Rows from block 4 of the text decoder of a small encoder-decoder audio transcriber, named by matrix and row number. Rows with one number belong to one neuron. Each number is 128 + 32 x the weight over its row's rms, rounded and kept within 0 to 255. All counts start at 0.
After each neuron's rows are labels from the 100 texts, of 14976, where the neuron reaches its highest value: "tokens" is the input token at the peak. Only what is clearly more common there than usual is listed. The data: read English sentences (LibriTTS-R). In brackets: how many of the 100.
# fc1: MLP up (decoder.blocks.4.mlp.fc1.weight, 512x256), inputs 172-255
# fc2: MLP down (decoder.blocks.4.mlp.fc2.weight, 256x512, transposed), outputs 172-255

fc1.217 [ 88 106 135 137 102 137  60 154 106 130  92 156  73 127 141 123 102 127 147 108 105 176 148 119 168 165 175 115 172  73 115 135 120  94 175 103 105 174 148 141 112 139  97 117 192 165 112 166  66 195  72 112 191 134 149  78 124  74 138  77 135 132 199 140 134 123 152 137 164 116  51 138 123 200 136 164 153 171 138 110  91  96  95 105]
fc2.217 [174 100 149 105  80 161 121 158 104 124 137  93  76 115 120 157 128 151 116 131 104 159 147 143 182  89 117 119 170 144 107 107 128 101 119 132 113  96  72 119 107 148 134 107  73  51  98 114 111  70 140 130  85 151 130 139 197 105 100  98 135  70 148 185 189 184 188 108 151 168 109 160 183 142 116 160 136  94 137 161 131 184  90  73]
tokens: "p" (53); "g" (46)

fc1.173 [ 81  98 116 112 166  90 115 131  97 156 103 165 159 111 143 104 138 151 113  85 100 170 145 154 137  96 129 126 191 167 127 108 154  78 179 138 112 150 111 140  99 134  87 123 140 149 110 173 104 125  75  80 147  98 112  94  96 141 113 122  93 103 118 160 184 146 136 104 111  70 103 152  72 155 160 127 156 180  83 163 123 106 108 103]
fc2.173 [115 152 156 154  84 114 119 150 150 130  89 147  54 163  83 137  90 156 143 170 101 112 122 167 111 143 175  78  98 131 143 129 143 114 160 103 129 124 109 128 153 130 139 237 154 183 125 142 146 118 103 140 114 116 146 138 101  89 134  72 105  23 156 111  99 164 183 167 102 123  90 128 160 110 138 121 123 130  22 126  88  85 121  88]
tokens: "n" (100)

fc1.284 [133 107 113 132 181 138 116 186 137  74 154 142 121  97 152  92  86 200 150  85 140  88 159 126  82 121 150 175 161 143 170 117 188 154 140  76 125 108 152 157 125 111 158 120  99 145 128 154 131 108  66  55  47  97 125 164 184 150 125 129 146 151 104 141  78  65 159 155 137 146 107 100 100 134 139 151 149 124 110  91 113 170 159 166]
fc2.284 [118 143 126 113 109 180 143 121 157 113 125  88  68 145 135 114 164  92  57 160  79 151 121 109 165 101 127 139  81 151 121 129 137  91 141 132 120 111  86 118  63 127 133 128 102 147  99  73 103 123 145 153  96 135 137 154 171 116  94 132 105  69 113  80 189 174  84 147 147 118 106 183 196 122  79 130 164 108 139 155 201 137 171 132]
tokens: "r" (23); "n" (16); "g" (14); "l" (11)

fc1.399 [129  86 163 158 167 106 104 131 136  75  82  75 151  98 110 124 141 115 109  58 108 115 167  91 144 188 127  86 116 122 177 122 156 126 164 113 134 120 163 119  78 159 105 160  59 189 123 101  83 120 106  95  91 142 136  80  92 209  75 112 132 101  91 127 152 180  98 118 150 102 145  94 113 152 116 134 142 149 116 122 148 174  70 203]
fc2.399 [175 108 128 132 112 116 156 141 113  74 156 222 103 172 110 142  97 108 171 131  86 167  57 138 169 112 110  70  93  65 131 131 129  99 116 134 143 135  97 168 145 178 147 114 121 135  94 133 153 204 136 135 110 119 146 113 186 133 147 115  83  84 150 143 120 146  81 115 141 129 171 131 124 172 149 120 141 136 109 157  87 122 184 118]
tokens: "a" (52); "e" (28); "l" (14)

fc1.505 [126 148 188 149 129 124  56  83 116 118 113  93 122 165 120 120  43 173 153 193 155 173 148  86 164 115 146 210 145  43 139 150  90 137 120 122  86 108 108 163 139 128 161 140 153  96  89 112  89 167 140 130 145  59 173 137 128 109 137 175  99 108 122  99 114 146  77 143 149 139 140 147 137 176  86 154 170 143 127  87 105 149 136 158]
fc2.505 [108  95 142  90 163 132 124 124 152  54  83  99  67 158 101  65 148 122  80 101  49 156 149 160 156  88 137 181 116  93 128 132 144  89  66 159 131 112  92 137 128 127 143 133 148 108  93 131 152 118  89 115 138  81 115 111 128 100 131 214  78 165 105 125 112 227 157 137 155 156 128  68 138 142 109 132 123 133  61  99 130 160 142  34]
tokens: "p" (56); "t" (28)

fc1.306 [ 85 102 103 158 114 131 131 157 123 111 100 139  61 133  97 111 136 139 134 164 109 170 155  49 156 174 178 181 125 144 118  48 145 150 108 106  98 174 159 150 146 103 155 166  76 136 112 165 144 211 108 158  90 114 188 144 143 170 133 161 123 105 188  98 161 126 162  95 155 120  88 177  88 120 173 196 134 130  99 137 137 161 101 116]
fc2.306 [ 99 125 142 154 138 124 150 150 226 105 154 160 118 115 117 180 115  17 117  75 142 115 167 143 127  81 140 187 148  72 144 155 129 123 106 133 109 140 136 140 128 131 104 122 117  84 185 102 118 119 159  68 144 130 149 153 196  68 153 144 151 144 132 135 132 127 161 133 146 155 129 184 140 140 123 160 151 178 138 152  70 189 108 103]
tokens: "o" (82); "<end>" (10)

fc1.72 [162  79  96  84 131 139 161 139 175 114 139 100 141 159  74 131 135 127 119 129 144 153 201 134 121 148 178 112 154 110 150 118 179 135 148 153  76 203 178 134 178  94 101 131 143 163 104  90  86 145 128  73  37 151 125  73 159 110 120  91 129  93 135 132 116 199 153 133 133 141  74 175 160 123 103 145 178 155 138  87 137 123 132  82]
fc2.72 [116 217 103 118 101 139 170 163 116 130 111 165 112  66 163 108 138 117 137 143 126 102 149 134  80 111 140 200 169 172 212  82 129 153 148 136 124 154 132 119 176 107 112 152  99  99 142 129 149 109 143 150 154 140  75 201 107 122  91 134 161 117 114 121 161 117 183 132 119  67 140 133 149 132  91 101 126 135 104 117 145 117 148  93]
tokens: "n" (66)

fc1.404 [116 106 123 188 178 145 161 109 124 118 153 128  93 114 136 177 158 127 184 128 110 121 185 147 183 151 166 172 123 102 187 141 137 107  66 136  81  85  86 129 101 136 140 111 174 108 152 131  99 154 133  60  86  58 101  74 141 129 171 164 114 140  83 113 178  56  96  59 118 168 107  73 137 130 147 125 162 110 139  55 139 112  72 152]
fc2.404 [147 146  62  92 124 120  98  97 159 193  88 114 129 166 158 166 168  81 179 110 124 143 144 118 108 176 127  71 103 120 106 107  58 111  90 150 121 129 147 147 115 169 162 133 179 107  86  93 183 127 151 152 101 108  93 124  37 119  90 157  58 179  57  77 114 133  94 119  99 183 138 158  92 110  83 143 154  99 145 171 176 138  82 171]
tokens: "h" (56); "l" (33)

fc1.487 [130  87 113  85 117  93 125 111  75 131 131 178 185  51 144 128 175 128 129 177 135 128 162 143 109 114 120  65 159 198 122  97 169  88 137 167  87 103 116 101 154 118 115 144 142 123 143 180 213  86 118  77 174 130 162 132  80 159 113 136 157 153 102 173  60 138 153 114  65  84 105 140 113 124 122 140 170 126  89 131 146 151  79 144]
fc2.487 [104  96 174 140 170 164 116 100 157 108  90 113 132 139 146  27  93 117 169  88  90 145 114  97 111 151 118 165 159  85 139 127 117 140 109 122 154 148 122 100 105 150 135 126 126 116 147 117  87  97 123 144 164 146 129 114 160  84 122  90  98 116 128 110 153 136  87 141 138 131 177 128 137 135 113 105 124 147 114 142 136 154 163  16]
tokens: "p" (27); "w" (22); "l" (21); "b" (20)

fc1.210 [119 106 137 162 114 114 132  80 125 118  98 193 162 153 131 103  80 155 115 165  96 129 132 106  95 145 101 132 156 131  88 119  86 146 123 142 166 132 108  91 134  74  89 183 153 105 170 110 147 150  98  89 159  86 194  66  85 136 105  77 143 120  97 122  74 191 102  95 113  80 104 159 111 160 122 140 124 102 105 127  90 158  73 119]
fc2.210 [113 119 135 107 139 127 165 126 156  98 162  99  73  88 158 130  73 132 148  97 150 159 142 108 131  85  70 173 149 156 148 122 118 119 120 138 140 160 152 145 120 111 133 109 182 157 131  97 108 102 150 157 192 132 147 159  91  71 157 117  79 147  83  48  99 114 128 141  74  73 141  88 147  99 127 203 165 150 110 162  83 103 118 133]
tokens: "p" (51); "k" (22); "g" (20)

fc1.46 [145 122 224 137 154  97  84 171 134  45 166 132  80 132 142 143 135 120 112 159 140 122 116 117 130 156 175 135 163 134 103 142 145 135 150 126 106 141  92 104 130  35 106 183 173 127  84 131 119 133 104 123  84 155 122 112 144 172  69 152 186 104 104 122 123  90 136 155 159 151  39 117 109 158  96 136 156 105 150  78 102 121 108 144]
fc2.46 [ 72 154 129 180 134  93 110 171 138 120 125 125 108 135 139 116 101 109 114 108 178 107 106 130  78 145 150 134 110 112  90 152 129 126 148 164 101 101 149 103 136 148 107 152 136 144 134 101 101 100  93 147 109 185  90 151 101 107 135  73  97  88 150 125 115 125 146 174 125 240 110 148 178 123 107 127 124 136 141 148 108 139 161 130]
tokens: "e" (99)

fc1.506 [105  98 110  99 115 139 137 149 113  83 148 135 144 116 192 178 178 162 139 140 194 110 175 134 126 119 166  82 136 127  87 137 121 110 175 151  97 145 156 177  85 105 134 157 114 138  90  85  82 186 148 117  91 128 120 143 120 157 108 161 110 108 128 106 125 192 136 101 154  99 119  95 109 100 143 122 131 133 152  90 107 151 174 177]
fc2.506 [147 128  92 188 174 164 127 112 187 149 121 124 148 120 123 177 112 130 134 102 139 158 125 178 184 139 203 146 147 112 117 112 100 171  61 122 132  86 151  40 109 180 127 141 104 138 117  71 114  70 142  41 132 113 169 120 128  73 112 105  63 133 195 130  89 110 154 106 105 152 157 172 146 198 103 144 168 137 154 170 119 105 113 104]
tokens: "h" (96)

fc1.124 [114 153 136 142 115  57 128 127 167  68 174 149 138  97 146 123  92 137  82 172 115 170 173  86 115 132 149 154 131 157 144  99 184 118 126 112  89 122 162  91 145 137 155 194 132 146 134 160 142 148  97 108  83 125 175 137 156 184  91 167 197  92 124 135 142 106 127 146 182 148  90  59 125  97 128 174  95 177 166  66 164 143 151 170]
fc2.124 [112 116  79  83 136 109 156 113 111 149  75 160 114  57 118 154 120  95 130 139 180 113 136  80  78 106 157 143 153 199 157  74 139 100  91 122 114 100 111 133 127  85 139 110 155 193 101 148 176 134 155 195 106 164  89 175  81 159 152 180  97 138 144 110 134 145 102 120 128 202  73  57 100 126 103 139 130 145 126  97  91 142 160 185]
tokens: "h" (100)

fc1.381 [ 81 153 150 138 159  93 129  86 136 159 189 103  58  82 102  97 101 157 165 129 174 161 106 122 139 145 120  74 164 127 120 111 111 138 187 134  61 162 115 147 164 145  87 149 145 167 131 136 132 112  95 131  96  77 145  97 108 114 108  81 105  52 164 109 150 121 105 156 191 111 102 117 153 183  75 196  85 180  53 131 131 142 127 175]
fc2.381 [148 112 147 154 119 183 140 207 117  91 100 153 108 135 100 138 120 139 146 163 109 124 157 100 169  83 141 124 123 155 148 146 118 134 167 141  80 151  57 160 138 144 188  89 114  87 137 103 124 154 132  94 111 147 120 125 165 150  82 138  95  89 151 114 118 196 206  96 150 200 154 147 162 103  98  67  61 193  82 151 157 149  69 139]
tokens: "h" (97)

fc1.107 [113  48 136 164 120 143 165 138  48 175 115 107 117 103 103 124  99 145 150 158 149 114 149 123 104 155 150  96 161 125 139 123 171  94 122 141 120 124 158 190 108 136 118 144 100 185 142 116 158 115 131 114 123  85 140  97 134 140 180 169 154  84  91 146 113 113 130 145 139 124 115  63 138 127 120 156 192 155 152  98 163  59 128  95]
fc2.107 [137 143 154  86 112 147 142  56 114 177 122 139 135 139 136 129 131  90 142 164 137 188 102  87 124 140 142 112  57 121 104 130 163 120  78 127 147 138 128  77 103 149 119 107 145 164 154 144 101 138 132 155 155 102 134  71 132 162 131 158 139  62 125  96 135 141 113  90  78  76 177  91 126 145  89 141 191 126 191 101 140 180  97 172]
tokens: "r" (77); "u" (18)

fc1.62 [113 122 102  78 206  62 102 147  97 133 171 138  87 113 133  79 129 126 174 149 125 131  88 117  81 134 100 143 133  95 134  88 182 132 142 120  95 135 119 116 102 191 111 111 157  84 131 130 166 128 114 106 132  43 130  38 139  79 140 116 110  77 123 145 141 147 137 104 118 149  71 155 119 115 109 106 118 168 184 139 106 122  75 191]
fc2.62 [ 98  97  84 110 142  93  94 130 156 103 162  98 129 118 182  82 110  98 189 189  76 142 163  29  92 133 103 132 160 141 117 102 125 109 166 145 139 106 166 111 170 177 105 162 160 167 176 183 161  64 148 136 162 117 111 150 107 164 198 174 128  98 130  79 132 186 131 176  98  98 102 120  77  72 123 121 163 136 132 112 164 105 124 151]
tokens: "t" (58); "e" (42)

fc1.370 [120 138 123 121 117 125 216 108 107 165 120 152 145  15 141 129 141 154 145  72 142 111 152 147  80 104  97 107 187 156 142 124 145 137  51  64  85  82  72 131 166 149 124 171 141 111  65 157 117 124  98 119 177 105 170  76 137 156 164 150 110 154  85 123 144 151 134 178 122 151 100 104 118 176 127 165  94 140 129 153 108 119 145 130]
fc2.370 [124  89  69  72 108 132 160  80 154 107  88 108 177  75 177  57 146  91 119 104 166 129 108  38  30  87 120 141  98 157 151 146 157 132 139 195  74 120 112 127 114 121 187 165 128 116 139 131 173 126 115  98 132 185 138 173 115 113 118 114 143 213 106 117  75  96 120 126 138 178  90  86  97  91 122 103 142 139 204 142 112 114 158 146]
tokens: "r" (55); "n" (22); "u" (19)

fc1.32 [166 110 119  66 123 106 119  91 115 141 114 136 170  81  96 129 113  94 144 100 147 111 144 131 125 153 138 111 112 143 158  56 139  83 216 142 129 173 153 129 152  81 113 137 107 123 104 112 102 156  93  80 125 101 182 141  97 171 134 106 177  88 149 151 142 177 110 109 137 136 119 113  49 102 127 182 116 140 156 102 107 173 164  86]
fc2.32 [138  98  96 108  59 101 122 156 112 103 113 200 161 149 133 117 165 101 170 112 116  50 170 168 131 143 121 132 146  88  88 133 176  53 141 128 111 171 141 118  85 148 153 152 170 173 121 154 138 160 112 150 103 151 147 105 128 121  92 124  83 152  80 108 184 147 113 118  73 173 178 105 136 184  90 116 146 150 195 191 176 133 132  89]
tokens: "r" (54); "e" (40)

fc1.427 [173 147 121 127 166  47 230 133  89 113 132  92 164 127 152 142 107 203 140 126 145 138 153 156 121 172 128 118 111 151 162 139 129 166 132 116 120 115 140 152 160 145 125  90 104 146 131 124 125 102 111  80 162  89 116 158 136  83 139 112 132  97 149 125  83  50 150 108 151  88  69 121 115 130 194 165 148 100 128  93 137 109 163 136]
fc2.427 [ 82 212 134 173 133 112  84  95 148 121 140 120  99 167 129 110 114 152 112 144 121 148 131 119 151  95  63 166 124  97 135 129  80 134 143 109 141 135 168 167 130  77  67  76 154 135 132 158 150 150 121 203  89 163  66 120 106 101 116 109 149 109 105 103 123 126  92 132  83 168 116 172 125 119 206 140 102 133 204 131 116 103 163 161]
tokens: "a" (71); "o" (18)

fc1.122 [105 130 131 165 123 132 199 196 145 146 158 118 141 101 129 178 183 163  92 174 199 140 105 140 135 124 100 174 107 134  72 132 132  90 205 103 119 158 151 152 163 124  69 143 173 161  97 136 126 137 108 132 117 127 117 122 109 147 162  96 130 140 138 172  54 165 120 178 129 167 121 103 123  95 102 117 151 111 126 135  97 177 172 145]
fc2.122 [147  97 123 187  85 142 115 126 127 110 114  99 108 154  99  82 127 144 155 105  88 114 136  95 135  69  75 145 128 126 141 152 117 171 115 149 123 116 133  71 153 145 100 137  41  63 141  86 142  50 147 109 159 178 118 156 151 105  85  81 153 117 156 162 158 170 146 121 172 124 120 147 153  97 174 108 141 106  77 141 103 123 143 116]
tokens: "h" (37); "i" (30); "e" (27)

fc1.476 [123 133  93 113 113 121 130 148  86 164 226 173 177 135  58 121 138 133  97 160 153  94 129 103 106 139 102  98 185 108 139 135 140 169  52 139 108 110 145 157 131 116 131 139 147 143  92 119 114 162 135 106  89  95 116 123 201 161 100 204 143 110  92 135 114 169 148 156 128 126 111 170 165 140 116 118  67 132 103 115 161  92  63  97]
fc2.476 [171 173 107  86 166 147 172  95 152 129 128 140 116 164  99 103 170 114  83 126 133 135 115 138 152  83 113  98  76 115  94 174 146 152 107 100 158  89  78 104  77 152 122 104 115 177 165 155 115 120 202 120 150  94 117 105 116 128  67  74 146  93  85 186 132 184 111 154 112  87 148 157 123 110 108  98 159  92 142 145 101 120 104 117]
tokens: "l" (84); "p" (16)

fc1.49 [200  70 164 135 115  72 129 130  80 130 137 139  60 150 107  59 118 158 153  95  75 145 179 121 135 107 128 103 156 139 163 102 190 176 148 143 110 108 167 170 145 108 141 135 111 101 139 126 117 151 146 107 115 114 217 152 153 148 154 161  67 128 200 123 142 155 178 141 147 118 128 152 150 245 217 175 120 128  65 131 117 163 119 130]
fc2.49 [124 133 109 135 114  90 106 174 164 108 136 111 148 160  66 148 168 122  76 153 135 143 116 108 135 112  65  98  62  90 187 166  63 174  41  90 149 127 171 125 142 160  92 118 166 197 142 122 104 161 105  97 101 154  93 150 123  82 138  93 143 114  74 140 130  79 120 117 128 124 148 203 116 133 108 126 121 115  81 170 119 126 101 124]
tokens: "l" (81); "a" (19)

fc1.141 [119 118 105 115 126 110  97 144  53 138 137 160 159 142 149 133 127 176  98 137 147 180 109 122 167 124 137 122 111 139  77 141 111 165 137 125 121 152 150 135  77 133 194 138  82 167 105 135 136 130 107 122  84  70 121 157 130 131  60 137 107 111 106 136 129 178 138 133 139  59 146 104  98 170 126  94 126 165 177  78 154 150 101 182]
fc2.141 [124 143 158 148 173 154 191 107 162 106  99 116  66  69 111 120 161 150 148 212 139 149 130 140 147 124 144 132  79 128 130  96 132 135  66 156  80 139 118 127 146 139 136 125 124 151 140 175 132  72 132  19 167 219 115 133 201 148 122 149 133 130 190  91 149  84 121 126 183 143 105 147 158  67 164  90 100 164  99 106  96 138 166 108]
tokens: "e" (49); "l" (30); "r" (18)

fc1.484 [171 148 115 146  97  76 119 178  86 121 119 100 121 166 133 160 117  95 111 123 160 107 132 163 100 149 150  63 157 133 111 113 134 103 142 125  91 125 145 192 130 188 123 146 131  38 109 172 131 107 131 101 130  93 136 141 127 160 131 137 170 156  95 155 116 140  83 117 146 152 118 158 119 141  78 104 115  58 110 168 151 119 159 128]
fc2.484 [103  47 184  85 130 103  87 165 114 109 125 124 152 136 161 102 145 173  91 131  68 155 123 115 142 127 127 101 183 136 159 114  92 112 177 115 163 151 109 127 125  96 146 155 101  76 110 132 128  91 141  72  89 127 103 175 164 129 113 147 137 207 156 227 119  96 196 129 113  81 105 109 104  93 111 102 143 118 112 106 100 162 114 116]
tokens: "l" (29); "e" (24); "u" (12); "r" (12)

fc1.144 [137 139 129 187 130 112 129 120 129 105  94  56  93 109 205 180 160 156 146 160 127 122 142 121 127 141 145 176 138  99 101  92 157 125 103 106  62 162 120 135 118 133  88 175 163 140  75 180  99 139  81  91  98 135 118  90 151 143 105 115 186 112 156 135 205 101 177 116 112 108 121 174 127 162 112 171 113 133 142 156 124 121 120 111]
fc2.144 [109 127 136 127 104 125 151  83 155 144 102 148 102 105 175  73 180 158  87 145 128 115 155  58 181 134  68 111 154 100 188 182 121 108 153 121 141 147 150 145 148 179 118 153 135  71 132 173 158 136 134 157 136 106 114 134 129 167 128 160 160 150 113 151 155 154  47 120 112 123 202 156 125 123 122 168  77  89  75 130 153 103 149 111]
tokens: "e" (44); "a" (28); "o" (27)

fc1.322 [111 118 163 154 121 100 141 109 139 124 111 111  85 133 110 170 114  81  75 119 138 173  91 183 155 147 140  97  83 121 116 148 159 105 157 109  51 137 135 171  78  80 122 130 154 116 150  99 116 149  64  94 154 103 160  96 147 175 173  63  94 115 153 187  97 175 145 148 118 218  48 131 128 105 145 157 131 170 105  99  82 106 107 168]
fc2.322 [102 147 145 147 135 116 101 123  91 127 129 149 117 128 127  86 130 136 189 161 134  78 124 170 147 161 175 133 160 112 108 101 104 138 171 141 119 147 144  87 127 107 105  83  88 216 109 178 109  99 157 151 122 151 104  85 128 101  27 127 143  84 141 167 151 136 117 114 120  23 139 128 139 139 156 131 112 117 142 155 119 158 167 115]
tokens: "e" (83); "n" (13)

fc1.203 [ 96  97 141 193 119 136 117 109 151 144 152 196 135 120  81 120 148 101 166 133  97  98  91 172 134 125  96 146 147 162  95 120 132  80  91 104 103 111 125 113 126 108 127 120 119 146  91 100  62 122  78  75 102 123  79  60 202 137 132 173 152 140  72 121 107 153 142 100 153  81 121 107 115 125 127 177 156 175 118  98 151 142 114 178]
fc2.203 [204 167 162 156 121 162 176  84 148 135 164 110 155  89 159 135 183 124 185  76 141 133 121 164 122 135 102 112 131 162 170 169 117 174  82 115 105  87 123 192 103 128 110 139 161 119 133 128 118 154 156 111 131 129 109 138  97 150 139 171 152 194 109  91 186  80 123 104 116 103  79 168 109  80 151 133  93 179 137 106 112 148 107 151]
tokens: "p" (58); "h" (15); "r" (14)

fc1.120 [116 148 135  87 177 129  85 188 167 149 123 164  95 134 127 129  84 183 136 121 131  93 139  87 128 154 143 121 158 133 125  89 100 134  72  93 117 123 165 114 139  94 143 163 184 110  75 152 138 136 151 146 104 148 133  72  92 171 160 122 168  92  60 128 141 110  88 133 184 111 163 103 104 168 130 164 134 100  94 110 166 104 107 113]
fc2.120 [109 116 136 185 114 101 132 115 148 114 156  68 170  69 145 129 119  96 142 108 125 141 143 109 149 158  82 228 144 166  91 125 141 148 136 107 109 111 124 159 139 122  90 141 153 177 131 113 139 149 104 121 127 173 161 175 122 188 120 135 116 196 138 118  83 115 164 144 123 120 152 120 118 142 117 121 159 123 160 169 153 147 170 146]
tokens: "h" (50); "o" (37)

fc1.446 [120 108 106 112 109  75 140 133 135 114  77 144 111  91 108 110 136  91  61 103 127 139 127 131 143 160 158 141 118 102 114 114 175  95 138 105 139 118 129 163  87 141 184 124 114 160  90 134 136 156  97 110 139 150 141 130 171 205 190 128 141 174  53 128 131  65 131 130 135 107 101 102  89 184 109 190 115 139 139  77 158 125 117 154]
fc2.446 [121  78 124  51 103 105 107 208 145  76 135  90 126 124  42  61 158 111 142  62 153 123 137 153 119 120 183  71 138 121 104 133  95 140 119 132 121 112 158 162 128 153 139 164 127 161  91 153 144 122 161 170 125 120 134  94  77 181  64 131  86  83 172 196 139 165 151 108 117 151 162 161 157 152 122 141 130 138 142 163 105 114  98 122]
tokens: "h" (33); "n" (24); "k" (7)

fc1.411 [159  43 102 172 120 130 141 170 140 106 145 116 156  81 117 126 136 151 158 101 135 107 151 128 183 188 122 144 153  93 126 102 158 139 111 147 131 148 190 119  94 127 126 154 137 132  93 141 139 200 130 159 136 169 140 154 101  91 144 112 147 163 151 168 152 181 116 112 124 147 103 174 133 151 170 102 196 133 100 125 157 102 115 114]
fc2.411 [101 146 102  70 135 137 193  85 146 127 114 112 180 149 127  75 114 155 110 144 135  88 125 105 121 145 114 176  99 163 101 139 120 171 112 125 110 105 120 148  84 115 162  89 116 131 163 184 177 134 190 166  82 118 102 116 123 102 139 160 166 132 129  98 139  84 136 140 173 139 149  56  75 145 146 137  56 122 183 104 184 162 121 129]
tokens: "p" (40); "o" (17); "t" (16)

fc1.139 [111 150 172 122  82  94 113  84 127 119 125 160 125 196  64 191 113 179 157 153 155 151 144  93  68 110 166  71  85 155 150 112 109 157  90 114  97 119 145 150 113 131 150 142 138 127 145 103 164 126 142 146  86  64 180 134 167 145 154 178 148 115  92 118  79 109 148 140 146 109 115  95 135 158  80 165 140 166  97 144 196 122 143  59]
fc2.139 [130 128  92  72 135 102 140 125 169  90  92 140 185 140 119  96 150 130 127  79 122  79 171 154 138 114 162 120  53 131 118 145 155 142 111 163 104 165 145  93 121  88 124 153 118 101 196 135 119 134 152 114 115 172 119  83 171 141 141 152 212 158  94 133 235  76 168  96 157 115 157 175 125  91 134 107 130 109 126 138 121 175 162  91]
tokens: "r" (61); "l" (26); "n" (12)

fc1.54 [165 151 130 166 109  84 106  99 119  59 139 152  95  68 161 171 111 169 113 115  95 162 113 150 118 141 156 128 136 126 104  86 107 125 152 117 128 151 170 181  47 163 129 177 139 119 134 117 167 172  82 133  96 157  96  39 109 190 118 119 206  57 113 147 155 116 159 137 147 130 106  84  85 150 159 136 107 191 119 159 134 187 122 102]
fc2.54 [133  99 152  97 117 125 157 156 125 167 136 127 103 123 141 113 170  92 100 212 144 155 132  97 115 102 168 158  70 128 127 104 172  70 163 134 195 160 126 128 152 141  93 166 151 178  84  95 177 124 168 182 114 133 100 128 192 126 179 129 227 140 109 175 110 135 100 103  92 121 125 125 155 115 128  79 141  72 152 156  78 144 120 151]
tokens: "e" (56); "r" (29); "i" (15)

fc1.215 [156  77 113 157  89 112  94 151 158 106 108 141 117 112 152 134  86 116 145 102 127 129 164 161 101  90 130 137 145 150 122  95 127 121 185 107 150 133 186 108 100  80 108 106 125  88 150 130 133 153  97 157 123  88 171  90 175 163  75 186 148 128  83 135  72 169  91  63 111 114 106  96  73 167 118 210 154 115 134 111 135 162 153 160]
fc2.215 [ 82 120 150 150 119 105  88 127 115 146 135  71 146  71  89  87  76 115  50 157  92 127 147  94 161 169 115 183 126 134 139 136  95  73  95 125 129 151  73  77 148  76 111 117 154 147 166 165 180 108 121 152 117 140 109 127 127 167 117 109 169 152 179 129  84 197 161 162 131 171 120 125 151 126 163 102 128 163 154 119 168  99 125 161]
tokens: "a" (77)

fc1.251 [113 153  86 124 170 100  90 106 132 109 105 169 123 163 177  81 153 151  86 133 182 201 111 132  87 131  93 101 135 128 107 121 159 129  94 107 147 123 106 119 145  67 120 104 162 181  56 199 167  90 117  63 150 138 125  43 106 113 133  85 113 121  83 115 121 159  97  83  99  71 122 137 111  69 139 111 135 123 102 125  99 132  84 122]
fc2.251 [ 97  82 139 131 123 106 136 147 140 139  88 158 180  60 159  99 135 142 102 135 114  91 101  99 136  66 139 142 116  76 118 133 164 120 145  98 102 127 136 109 128 102 147 137 143  65  95  88 138 160 155 138 114 133 145 126 166 175 118 150 184 110  18 151 200 151 123 145 129 214  91 161 187  33 121 117 125 117 122  79 157 113 183 115]
tokens: "p" (59)

fc1.96 [105  92 133 117 212 130 119 124 136  84 162  28 161 123 169  67 105 117  89 176 144 168 124 167 105 106 128 161 105 173 228 103 101 119 163 152 115 106 113 132 109  69 152 116  75 121 108  76 134 113 143 116 153 132 123 125 162 132 185  68 138 148 133 186 120 110  65 178 149 146 155 118 113 115 137 118 131 150 130 158 159  96 148 124]
fc2.96 [127 107 116 131  70 133 141  96 142 118 140 158 113 130 132 113  84 127 116 145 115  69 133 128 129 125  89 131 158 108  87 141 117  67 153 121 140 133 144 148 156 131 144 142 103 113 121 165 165 110 138 179 124  91 161 107 132 173  66 113 161 139  69  73  89 115 135 119 105 104 133 102 137 114 158 227 128 129 152 153 180  97 194 126]
tokens: "o" (27); "e" (25); "h" (23); "b" (16)

fc1.162 [ 67 122  92 158 181  73 121 170  85 144 142 112  57 140 121  99  90 161 142 119  67 147 101 146 119 107 120 147 157 110 121 121 150 125 134 141 124 155 125  76 146 155 127 123 136 105  86 121 137 178  84  91 156 105  90 109 161 147  76 122  94 100 139 167  85 154 174 123 153 177  91  85 129 124 119 149 101 154 138 113 165 140 148 138]
fc2.162 [161  71 104 176 127 162 122 107 127 146 137 141 122 110 145 158 137 139 141 104 143  70 144 120  77 159 159  72 102 126  71 124 180  89  87 125 162 138 154 148 136 115 137  88 187  94 130 243 158 108 116 116 139 169 127 113  86 156  76 123 128 148  81 148 164 104 121 136 133 198 170  89 122  50  90 126 116 143  94 160 156 121 161  60]
tokens: "t" (40); "e" (27); "u" (17)

fc1.257 [ 97  64 154 127 170  88 210  85 115 150 133 128 139  34 124 105 108 151 154 111 126 145 174 131 147 146 168  98 149  99  91  92 213 126 115 104 111 102 145 157 118 141 145 131 102 121 118 113 130 120  98 123 166 132 184 105 134 112 191 130  74  89 119  86 103 159 126 130 201 105 108 140 116 146 157 198  84 145  78 117 181 188  90 119]
fc2.257 [137 199 153 179 154 118 150 108 115 111 147 159  92  90 166 116 113 132 109 157 236 110  93 133  80  88  85 135 176 128 112 146  33 113 113 103 123 130  66 162 139 148 119 139  94 139 150  91 134  81 137 159 146 111 129 159 117 109 115 125 137  93 118  83  79 121 147 167  94 114 133  76 114 189  88 120 141 134  99 110  73 146 134 134]
tokens: "n" (67); "g" (19)